From a checkpoint of a small CTC audio transcriber.
Training: nadamw at rate 0.0012, batches of 128.
Data: trained on read English sentences (LibriTTS-R), 15625 training examples, 73.7 epochs.
Rows from block 5 of a small CTC audio transcriber, named by matrix and row number. Rows with one number belong to one neuron. Each number is 500 + 40 x the weight over its row's rms, rounded and kept within 0 to 999. All counts start at 0. Numbers have three digits each.
After each neuron's rows are labels from the 100 clips, of 14976, where the neuron reaches its largest size: "responds to" is what is common among them; "loudest band" is the band of the loudest frequency at the time of the peak. Only what is clearly more common there than usual is listed. The data: read English sentences (LibriTTS-R). In brackets: how many of the 100, against the usual share in percent.
# gate: MLP gate (model.blocks.5.mlp.gate.weight, 768x192), inputs 0-47
# fc1: MLP up (model.blocks.5.mlp.fc1.weight, 768x192), inputs 0-47
# fc2: MLP down (model.blocks.5.mlp.fc2.weight, 192x768, transposed), outputs 0-47

gate.464:467491504510500499500500510501497495500481500505498585450500578504492485509560499504495473552503500501500502492499498530502501496530499440459496
fc1.464:486462492497500499441504500508461500517504416501481500499495500510499501499491502498501518619505501499444501499577501505501511500500498500392491
fc2.464:500502499485493528488499500496586384497500497508588500500497513519501501502504492500467470486487511496499500506356489503500500495500500468538496
responds to: voice: female (83 vs 52.3)
loudest band: 250 to 500 Hz (40 vs 11.5); 500 to 1000 Hz (33 vs 6.7)

gate.529:436500598513500511504495493498440531484499513503501499507548499509520527497491525498499514529460494500496512489513516512503468500501498501502489
fc1.529:497497498406502500544497504495515496503500524593500497498495501501501499668489507501668501494471520504493492482499592571512499489486500500500552
fc2.529:426501451469498492498485501486517425500580524502500502516500452500498501504446501653524506500500559492499502500525497515480502499502502499499500
responds to: the word "you" (39 vs 14.2)
loudest band: 250 to 500 Hz (58 vs 11.5)

gate.207:520443498496504559507505301501438496498500495435507500499459500490403375500494493501510536500500507498500504499501587490581495512501500531497489
fc1.207:487500494485490492507500501486503503519475503505500497510539499498415508499503499501495491500501497503495463496503500501499539545620500492501602
fc2.207:532501626492499513496500500498500683503571687501503500497500500464502507490514423545499503491505510507500496500492498497498503500500500504500527
responds to: voice: male (75 vs 47.7); the word "be" (25 vs 8)
loudest band: 250 to 500 Hz (40 vs 11.5)

gate.235:564499505502510459499640458493502492494498499581500461490496541467568491314503465499495504353505491501480517482494621523499517521501495500499508
fc1.235:498501500485501248504501519460501470502500495335519499501507503504469406508498489506502504498499414500502504517496497478497503499501512488467498
fc2.235:429500475513499493500498477576506508532526497344521547502573501490494501506446500499507475506433436497500510498527498504541504525491503497498499
responds to: voice: female (84 vs 52.3)
loudest band: 250 to 500 Hz (30 vs 11.5)

gate.142:506498514508629501557503481499453511497494501428500501516558494507504501502500480482499500506357503501483503519482500502492499493565500490504521
fc1.142:501598499485484484502501508499502501500500509684499498378467505500506500412500513500543498495511481499641500485588499501588490505500500512506500
fc2.142:501483499483505501497503502499511536497500498288504503572522507501501476603501507500497505494490500511332507501404535500494476497499489486500505
responds to: voice: male (74 vs 47.7)
loudest band: 250 to 500 Hz (82 vs 11.5)

gate.2:401502488500502496500505518498477500496505500505635503428471451502497500527500482490499509499499501506497497500500532499518635499500500481516655
fc1.2:499499714468506502496498726497509503498506500489498471532500489651500497500428506476503500500501499501507499559560500500445501395501501504524491
fc2.2:501500498493505501492501355484499501496579498497502499477500498170470503501509478495500488494502486468500505501434488508500482534498505497470481
responds to: voice: female (79 vs 52.3)
loudest band: 250 to 500 Hz (30 vs 11.5)

gate.249:502508512487487500499497505496279491499484447505497499499500512504505502318500500498490496498521501500524499502505491499499511522501501514500521
fc1.249:496482500497498483498427502501498500535503528514517498484493479504488525499501499547467468495465503532559455494501500498502505509414500570501515
fc2.249:499443500516503525499500494478502499496534501513499489503469501534503496387601502500500503501500506502498500548517482497601500500495502482408540
responds to: voice: male (73 vs 47.7)
loudest band: 500 to 1000 Hz (49 vs 6.7)

gate.696:496406502522445492498501497509491498503524504417561498501498488501497492509497502500564514501498499465499503506529491429606506607506501449496496
fc1.696:500498493445499500499500502506503506495500497500492500468515500509477495492499496498497501567499497501501501485497474506511501414505499512799500
fc2.696:500502506473496511499498491465502487498272504505511503523499522500497590501500505514500495490500568521499501501452556503495424485487498501326440
responds to: voice: female (94 vs 52.3)
loudest band: 250 to 500 Hz (32 vs 11.5); 500 to 1000 Hz (26 vs 6.7)

gate.549:670494453430500500394506480529501499500505500500522506508494500471491498500497524501519500500516399489500504502527545265502494488498502475503501
fc1.549:497488495496481504502502463626507477582501499501551503502496500498501500500477551550499498498459458500514504505508509501508497500531499370499501
fc2.549:297498497501498473498496499500502500503501452502492505497499500500508499499532500494437498500490503499459514480500497527508502508500499483500500
responds to: voice: male (86 vs 47.7)
loudest band: 250 to 500 Hz (43 vs 11.5)

gate.621:499528511508497489502459506490503499553498513499502495432501552455465498521501439496500493694503543525491504494495563481518502500490501459576499
fc1.621:441500501441492488499500501510486453502528512496555515496526494494503736497483551500503498519499503507501190500490502438511561511503504449560498
fc2.621:500501448491506503489500491507493510499557476509441549544502480626538500483513533519454490467483476504499365484482491502495499500492475486501504
responds to: voice: male (80 vs 47.7)
loudest band: 250 to 500 Hz (41 vs 11.5)

gate.449:500501505502524500409487502501233533497498507500449510484553503518500494500498650494502451502489449500503495502498288494419495488495506498557530
fc1.449:499503501561482500502492494494501500500483562500285496511499500500523510502499499498499500522528497499499513502500494493502470507499499511498516
fc2.449:492503498498506510499498503505498500535521499542686507577500501517505505509490498500516506494472503499500528499546501506604486487505499503500433
responds to: voice: male (100 vs 47.7)
loudest band: 250 to 500 Hz (66 vs 11.5)

gate.459:501509515518491496498474531500488501509505506498500501185537489467500497505590490489500501506484500477500459476488575500500508583500460496500503
fc1.459:516499503500500489500523520500499477336496561502499479517493498500514521486293500463475482490501511504501553547604495503583500498500500504424481
fc2.459:500501462502500501570498492529506501489499656500501494465510498443500499499497503498508503504500500505473496439500498497500499501499500516505448
responds to: the word "she" (27 vs 8.7)
loudest band: 2000 to 4000 Hz (76 vs 2.4)

gate.338:500493491500499504501501500502388499472508495475080514479488500501498498328500501500500496497492527499503501483500500488466504511499500641501497
fc1.338:483497503536509504500500469501480493514489411481437498519475511499502503490513504498505493500514592500500500475503494501502500501501481508494507
fc2.338:495463476505500504500502499497474507514494502478118496500499474501497503306500505508500501455500554490501500498498453501487499498505499643501500
responds to: voice: male (78 vs 47.7)
loudest band: 250 to 500 Hz (32 vs 11.5)

gate.349:467501508521500553501491466512499500502543500500539499500497497507494496545502499493499476495464511506504496599516478505497498500459501500499501
fc1.349:481535498501556481492501501522493329523500518491498493500501496501498489532424497414787480511497503512495500498511424500514501507539498501505500
fc2.349:499497501502501550492515490498427521501434491500502505514390509505500501541428536500503497500495496506611479556503430496567501522489497500488501
responds to: the word "be" (38 vs 8)
loudest band: 250 to 500 Hz (31 vs 11.5)

gate.241:482499503511500637474506499515486585512500515501526404503503498501493427405501500504541508411501499501494507498498493501649500501530498555499747
fc1.241:502497395505501495539500303499489511547501487499501517543500487500496500502511500502501503501500509500498499490499535482505525505502500499503511
fc2.241:623499500520577488518502500500494500504496501497493500524474512494421499623512496504508484576517497532502497508513513500460501511503494501505495
responds to: the word "i" (77 vs 20.2)
loudest band: 1000 to 2000 Hz (38 vs 2.2)

gate.184:493518597500501477519513501520482496548537490522500507497513524509498500566502515514475567502450626500492501449431482499491536506500503500494497
fc1.184:505502508493522499507499454493565498494492551636498300595496500504540500570482476565499498512476501455410506500501560514487499489504494587488502
fc2.184:538480443483503500481501536472508502516623520446746508510491507507501482502489500496494502500521559514439504515463500492513759503503505497494506
responds to: voice: male (88 vs 47.7)
loudest band: 2000 to 4000 Hz (29 vs 2.4)

gate.281:501499500507470500498468504382517484496510501502497500495502515508513495501497485507530483501501506500469496499607484490405509502498506492509495
fc1.281:556494497500586505497503497503486514505502488519398496501498518500487500544482516506503472494499521493493497500497468497499510496499498411496464
fc2.281:500623513494505488468497544549583497518500511535496499416498499477508510496675516519509496485500488436500495496498507498523545503489509498502548
responds to: voice: male (83 vs 47.7)
loudest band: 500 to 1000 Hz (29 vs 6.7)

gate.345:490490501528499502518499504415441500497512481482579573506486499500665541498499508500501504499512500423506501512496490500503590523500500471415517
fc1.345:498407501502494501475505493502500497512497553504498585515517498471482487501498498500477482501503491502502707500533499538499490492520506500476540
fc2.345:501460499491499520495505500495509501498444506492477411501519504499482496509498494482502428408499509707500496508502495582492488500496499466496508
responds to: voice: female (91 vs 52.3)
loudest band: 1000 to 2000 Hz (46 vs 2.2)

gate.483:496506516501503479498502524495499498500494515497505625498497501498499504501507526509498498499501501498501502465519500502452500456501500500497473
fc1.483:561491621499499503501503462506515485502429496502517500513500499484525497495500489546482500499251498499502482536498520491412496494501484480499502
fc2.483:500468499499505494429476504499484512542518493469491513409507492500500499503491500507523508487501326454510543479546488432601513492507507531462506
responds to: text has "you" (32 vs 14.4)
loudest band: 250 to 500 Hz (34 vs 11.5)

gate.145:463503514499500514500501464541373649501501500499500516501501499478508495500499499479666500500502434499491499493506474444506553556499489501504505
fc1.145:596498483461487500460473501502500461450459473500501500505499503568509501470381481497501507499498499555499498501499498501456497499501499497504501
fc2.145:490497505517501500503500451503411631507500526504500499503501500472497496500500501500509548501538373500493499478497502500585500504500498500495499
responds to: voice: male (78 vs 47.7)
loudest band: 250 to 500 Hz (56 vs 11.5)

gate.708:500499505501600500528498525501305499502510499501493525497504469389511510502290605497500544634576500499500498497500519500427494503499499522504505
fc1.708:505500442500493500504511569506499498503481501537508500500493497502495498512499501465456485499402448507497448500466534501500420499514500450513503
fc2.708:478463485500504498488501507581490499499502512499496499536498492495500498498505501523485474481488408570498501491478498513454428480508512511500499
responds to: voice: male (97 vs 47.7)
loudest band: 250 to 500 Hz (49 vs 11.5)

gate.514:500498510500499497501503513519498501499500501502499509500483500500500439496500502500499503506499489477512500498500501472503507498500498512501500
fc1.514:510491499502374491501509514518500500488502459500499509527488500500475439505484500500488501500495379498570457497495501497532499496501498480589510
fc2.514:503479500519503501395491439501549501500681478500529499497500489536502556633518498500503470462501503526486498500493508500514501502495501425520499
responds to: voice: male (84 vs 47.7)
loudest band: 4000 to 8000 Hz (47 vs 5.2)

gate.194:558512520503501500500500497538500499514357564501434500505501499507497564507538494501505522499477501502500509436505466506480425496494486501500503
fc1.194:496611474521500479504496510502495501499456513496486507539503472500498499468502499501500502497493499504498501502521503514493496529467502561512497
fc2.194:478506505528501468505497393500501498578381581505504513503491500486459503537564497493508585511390469496505470512686503487504496518521501499501501
responds to: the word "for" (28 vs 9.4)
loudest band: 1000 to 2000 Hz (36 vs 2.2)

gate.473:498507500534468495528481523577499503492513503559501622487500508449502517476476493501490450502499494500485497498505508486499548503364501500501481
fc1.473:510492530498501489503500724495508447499465395510502539511705528519511505499377488500487501494453493502534491524511502505498482482548501504492503
fc2.473:494511491506551494515497497504257501620499475487500525524496483494551501536338498447495576520504500493485473502502520495527511518456499458491501
responds to: voice: female (82 vs 52.3)
loudest band: 500 to 1000 Hz (26 vs 6.7)

gate.717:515474501514446504499510499548514499508500492545500502521513487512366500510483483499493484506498509499486495499703500521452521576493501481512507
fc1.717:497523553510521503502486500503477502498477409499495507463479546533494500522492500499500530450590501499500448504500462508490451495501509500496451
fc2.717:546499511511499506504500500516506489505405496500495496501497497500494493612360408501500501485602500473509501506579508502499465500508490521557435
responds to: voice: female (94 vs 52.3)
loudest band: 250 to 500 Hz (46 vs 11.5)