From a checkpoint of a small CTC audio transcriber.
Training: nadamw at rate 0.0012, 9000 steps, batches of 128.
Rows from block 9 of a small CTC audio transcriber, named by matrix and row number. Rows with one number belong to one neuron. Each number is 128 + 32 x the weight over its row's rms, rounded and kept within 0 to 255. All counts start at 0. Numbers have three digits each.
After each neuron's rows are labels from the 100 clips, of 14976, where the neuron reaches its largest size: "top examples" is what is common among them. Only what is clearly more common there than usual is listed. The data: read English sentences (LibriTTS-R).
# gate: MLP gate (model.blocks.9.mlp.gate.weight, 768x192), inputs 156-191
# fc1: MLP up (model.blocks.9.mlp.fc1.weight, 768x192), inputs 156-191
# fc2: MLP down (model.blocks.9.mlp.fc2.weight, 192x768, transposed), outputs 156-191

gate.527:122126130129135116125121234149128120107127131051122182126072120163127128186129129128129128166176255163131128
fc1.527:129133222126149130148128143133115127147128240126122128128120129134127113203121107131127125121152126127127136
fc2.527:128127126128129099129111255133128132122128127027149135113128130136079131186026128129130127129133253129130120
top examples: the word "it"; the word "was"; the word "is"

gate.31:135128119255122124129132128134134126126128132128008129129108128158128128125128128154128180131128126128125129
fc1.31:126129129105137134120087140128071138128155116132146121127221103128127222139110128127132128127129127129127127
fc2.31:085134129119129151128128128105038124128134129128130129138116125042122187134116131128135128156128146130131125
top examples: the word "have"

gate.282:066073185119128202132122120131128126145120211169127128128127216144130128128128124144128121124130128124128133
fc1.282:132000129172118129122089114130128117142117136133128084128128126055124124109158133116152119170083152091032125
fc2.282:126133124122000130134151125129128140133129156131086147092093097131125129045041174078128127128117147131130108
top examples: the word "out"

gate.747:132127129231126130125128141098103122127128145128160166145133146129113119089154129128126128128130132122098128
fc1.747:104129087135120129140143128129129189125126125131124125128128129128200133129127128147128069125129129130129088
fc2.747:129128106165148172160142232174131129126114128123128124129171243136150128115127129131023127132127129135118104
top examples: the word "were"; the word "they"

gate.634:128127059127125129128128042166128120216158139140130128137130180127081124127128134126155130011167119105133072
fc1.634:104137105132120184129128128127175127114129093129123143072128129117156127127128128128128169133075120169122125
fc2.634:128224108108130175128128000128128123171128158143125126138117128129127096129141112129128127000128127172120118
top examples: the word "looked"; the word "at"

gate.653:127143111127127131174130127128149128103128134108213233128132183167116128209074130028128127127128140127130056
fc1.653:127131155128125129129130128128128133129139135175193130079124129138152127157028116128067080129127132091129114
fc2.653:139143127000128091127083198127129163102127129125121132205128146123118122136126132129141130129124091126128103
top examples: the word "that"

gate.206:130129082119137178143103129148255129128146148128090128128127147127128173129121130089134126014127143128127039
fc1.206:120151128123126186130190142094180100180139130128119128128128126128185189127127086128128129030132132120129129
fc2.206:211125133035129178144134145109210128162128127124128127128114142099134130130151069112128207050131188133125059
top examples: the word "looked"; the word "at"; the word "look"

gate.559:120123134129131128128141099179127228140128128133160064160132127128128128127124128088127128090112128095160103
fc1.559:096132086126089121127126128131128126155125129126131193052130128128138127128128132127007136125128219128132126
fc2.559:130124130123127129146161120123010160150175128123121118128131109119119128129132128129255128128128130124130127
top examples: the word "so"; the word "no"

gate.478:128130128129128122130206146130119129126106125166128128161116143134132128128127072122062094135247128128094128
fc1.478:126138111125115126129130126066128000114124129128133150128129170119129139161113180097133203113186127214195128
fc2.478:026033133118126128127175206193126147122128113204126138159128127129128138123124129121045056196135086117063119
top examples: the word "have"

gate.367:136128164169155129127127130124212009131129126125115054114133137137130124127139145122129127128195150158055123
fc1.367:128127122133126004128118128130124129105129131129126128129119095128129000131122129130255125134014142128131113
fc2.367:109124128133139057127131128135126140153129127129110201122132126129069126127128114128217131128121128032150125
top examples: the word "three"; the word "through"

gate.280:129119072132125079123125127127131057129248117128134126137106129127128128126125119128130127170126124083128119
fc1.280:127127128083132128119138146128204132115121135124129116127139137128123127127133136134131136200127107145127124
fc2.280:093129133118123133125123126129130139128120166127126105129122152135124137127131142129128127123121134129127124
top examples: the word "and"

gate.528:089189127128119128128146077128128128053130159119121145118187151163127124240131184073160244128115127131037128
fc1.528:072116129128129125127127129128084128083128129111140135128168156131128128128133181128202127127055129128128127
fc2.528:151127129157219128127137255133126133113130128128127146130119134169120124124129137128095125150128128128216089
top examples: the word "it"

gate.275:062130130138126136128125125128130128126125144130128121142109128128192128125128128128127155130122189132213129
fc1.275:128128068128127132130130127091131119124128159119214094123145128096131125128125136130155123119130101129131127
fc2.275:168125129000116125126019124092128091130137131125128046144106128107167063082179177127130121105122133129130132
top examples: the word "that"; the word "then"

gate.222:118142090194255123107128142130130128128106129128126126141105127125133128092138218092103128061121128130128128
fc1.222:127126126127131128018147117126131248128116121124126121131125128127131131131151128100130129127111106129128131
fc2.222:129158127124129129130127196126130097105128128128056127126092126108128115125135127131128128128128127074070128
top examples: the word "more"; the word "before"

gate.754:225127128128125123129104128128129131127132070087128087128111123116128128120145128133197128168127130128133172
fc1.754:159131114097128128129149128129129201126094130127126128205144128124128081126128095130129181128132130126134117
fc2.754:131102127123105053146123133128127128124124121127105189104126255093160128128130128122118128109117127130127097
top examples: the word "my"

gate.586:130137142126255128054120128128161129128159128117128136134128131115128128127110154175128123114086106119137127
fc1.586:149130122143114127186137183116126132129106116129129105125126128127145140116170134109124109128136130123128121
fc2.586:109132112128129212128080139140083127127118145131125129115137129131152123129127118129004128129059128132121128
top examples: the word "i"

gate.461:132128122129131127130201140128134045129148127000115131130129141128129130255155122128129128128178154129127158
fc1.461:178124122128083176128110128130125126131127121199153127185132129129128126031128121062146110126128117150120120
fc2.461:128137128128069131156141127164124117154124128174130236137129142127075134127127127096127000127131110131116132
top examples: the word "it"; the word "said"; the word "is"

gate.604:166117132127137199136126063121153129126178127130127127107147136006128128128180129127127100005123135128131127
fc1.604:124156144156128132141136128128126130089129114127115129136128165128084127128136124145190130117127217123128134
fc2.604:089085240100136098134127141136113125134042128109124012128127129130134145160038128128189128119128115124128122
top examples: the word "have"; the word "you"

gate.155:128127139191127106130112128194082128128128130132127127130128130208146130130128131128255129134127243129128128
fc1.155:130125128124121131130130135127129116128177136117120076128131036129125127082084082128124129137129150116124127
fc2.155:126096130128099121130075128128091132147126129128038128131102129167128202136127128113224113129100128126130122
top examples: the word "it"

gate.580:127082142180073160089137128050099086178127137118127129180124147126128128137125130071142222138128130138128078
fc1.580:157128175119130128114129132174130057128127128124127128128120220128122115217121105123128116127128129123127128
fc2.580:139126221020054188093125128130128107127127123138124137128128130119121130150098132128126096108138128127129128
top examples: the word "that"

gate.411:128128164128137097127140154125128029140128127131034126125011144177114128128130129131130128131188128079157130
fc1.411:192128136076127128128126195128111203130129129131188127128162133096127135131255126135211129135130127130126018
fc2.411:132104068139106255188128048128129142131128116127138129108128129128149127092124128126120146122127125130127145
top examples: the word "and"

gate.196:129128111120149128131119067010157127154140078027128170125148130136126208128129145128102144128083126128112131
fc1.196:128124127126128101128129129130131128127168127129195142079126085129128112128114127129128129128137128128128139
fc2.196:129136130127080121128129148161130128129126126115134000128130130108055121128124021203103128129120157012130119
top examples: the word "my"

gate.457:133128128133107255122128125127151132105127128115128052128125126160129129128129130112128129131124070127128127
fc1.457:128130109119128168125131128061130128132128128250129122110129130128129087130220128132097152117143127137087129
fc2.457:188128129115121129130125141135118128130129142127128112136129158128074120128176147118128186124129128128007128
top examples: the word "out"

gate.484:133154132148203130135128127128128128107129143128061127128128128136130127128129124130124094126175129095037138
fc1.484:117236125102133128126255071092094129129104138130147128128127164128128142121128144128114128127128088112141129
fc2.484:148240123127159130102129023129128123061125108128129156119138128115122132127128130128128082125132105128111205
top examples: the word "it"

gate.473:128127133255231133129115141125128117126117124128129057132126144128124163120137129121123128128127148114129128
fc1.473:127130129129128134128097241128118132168128130132122130217141127128111125093129120123129127102128144063184129
fc2.473:078110130134150132128166127127175145073101124128146121128234128126124106128166084133106129128167187128155128
top examples: the word "so"

gate.227:194104139190128184131155128109130120097119075114130026126127127129128131127130128071128129191136153132171020
fc1.227:129132128128080113129129120129128130131146037116176052130126128133054128111155125127128132147128000129169135
fc2.227:131129128119103129128122135187127128128128136131128237127113129126167127132086055128110130128130134148073123
top examples: the word "i"

gate.696:193127126128123125127139128129124120136106128146126123206133135111128139129144128124129102121199129105125128
fc1.696:128098126121039255248147113127127124146117093127125132132126128127131144126128139125127123128181150128180129
fc2.696:196128112130137129128214119193129126126086117134094127216080127127128127123127128129129127128243137124130094
top examples: the word "have"; the word "had"

gate.316:145128129128137051133132135150128127129133130129127140131128131178131128230126128195127129127128128126024137
fc1.316:128128127132178119148131127138107163128126129115128255149124141127128126152128128128128126128128127128124127
fc2.316:132132128120130131131127136128132128121127115097125128129102130130126129180123132128086128129147128126128112
top examples: the word "it"

gate.68:134129125128150128123123128125128128148122128128137128177104133126100206128128120140000124128125128128135000
fc1.68:139127052122124131092128126108116128128124123124167082129130134121127126048127127128123148158107031128117128
fc2.68:134128152128118127122135122127127133130108056124255126069128151119131060127132182124106142121129128127136146
top examples: the word "my"

gate.610:129121130126135133128133133128130128129089145134071000130128128133127135127129128133118126128119108255130096
fc1.610:126129130128121131114130255127162128128187126128128128144128144128255104117127133127133124127127126126109114
fc2.610:126146126127163128102128000129142129156126116127215129134127105129094130125129129127129124132126128123128124
top examples: the word "that"

gate.487:111119128164099129255123116136123129128128251128141128129135139127175179128127121175131162133130125130128255
fc1.487:113140128126127121125131128128146000127128127077108126119126128148150127126125126129132156124129144135122130
fc2.487:088121130132120133128109129130135122196127255123141111144135120129131150134131129255149129131128144130132143
top examples: the word "i"

gate.238:126092127179128130162128117126128128128133161128129181156125108130132120128117069113132111118171126113127128
fc1.238:130127129131127099174128130106139122128110125128128129129058212159195125125131128129146130129122163128124143
fc2.238:128127118193160128255124116087126128126131147117141154129140156133140140128125138127137115088154124128130150
top examples: the word "were"

gate.256:143127139128210101128154166128129122133136109128058129126013128132125170128128131128128129128170160174248128
fc1.256:246126132127144130113129128126127128126136127130129128127129154131108129028203130149073128126151132156132137
fc2.256:063128126127009128124132089127103129113123125130131130137124123129127127124128115127175129128086119128052128
top examples: the word "i"

gate.551:122128129128000140126127130130128127128098130130124254129129128137129197208127131121112111129128150118128128
fc1.551:125128128128129127128127128142123135130128128140116128134000129127127127122209136090125119129129105095102128
fc2.551:131126137116105126130127128141128161123110100082125161128157142132112124132138128106132050132127255128127142
top examples: the word "and"

gate.22:127146128128130116137128134129127117128177128125111239135185129128127128145128131131138124124128210128127102
fc1.22:122127171129234122126127127128117121129160105129128132192128120128115124128129122121051128132237119043012076
fc2.22:128128136128129124125115134128135219121126127121130109156128108044130128116129124128132130131174111133079128
top examples: the word "it"; the word "was"; the word "if"; the word "is"

gate.98:204128126125106163112128013120131132159125128124127122127128132019129148124101128150127129139128126128129097
fc1.98:131129121121107128131128143126129149106126125127161128135129132130149193136126128128119110129059122128129125
fc2.98:055126097128137090127130135131128160118130090138128140194134128127110138129158128121128157102133128136127116
top examples: the word "i"; the word "know"; the word "now"

gate.132:125127128154123132086126129204119128146122127127123130128128128129140166127210128128091126128172129128159075
fc1.132:131127135047128101129150164116130126129124128000124132128135133130128060118126254124129128128126125124132128
fc2.132:177152126120101139130220122131126133140133170127144128124129119130108128128128157126084135128134124134101128
top examples: the word "i"; the word "she"

gate.137:121130127127122073150160137126130087128223128129120101129083123152115124237131238130120127119210255128128164
fc1.137:133131129128000128129099127127221086239134118129126084126112073140084127132128123124128099125132140128147127
fc2.137:130127130125128088137127129125128125158145117255138138159097127130113204106133128128150103128128129129128119
top examples: the word "and"

gate.595:125129127127128128183130139152128128130136128128224128147127128124043135128128128128129145129128128124125123
fc1.595:134121090108127129127117134150127129128127112132128129127093127137123140129139126131127127163187123124128128
fc2.595:130127126138136127128128127156188152200131162188013130000126117128255129127116149095103082128159146121093128
top examples: the word "so"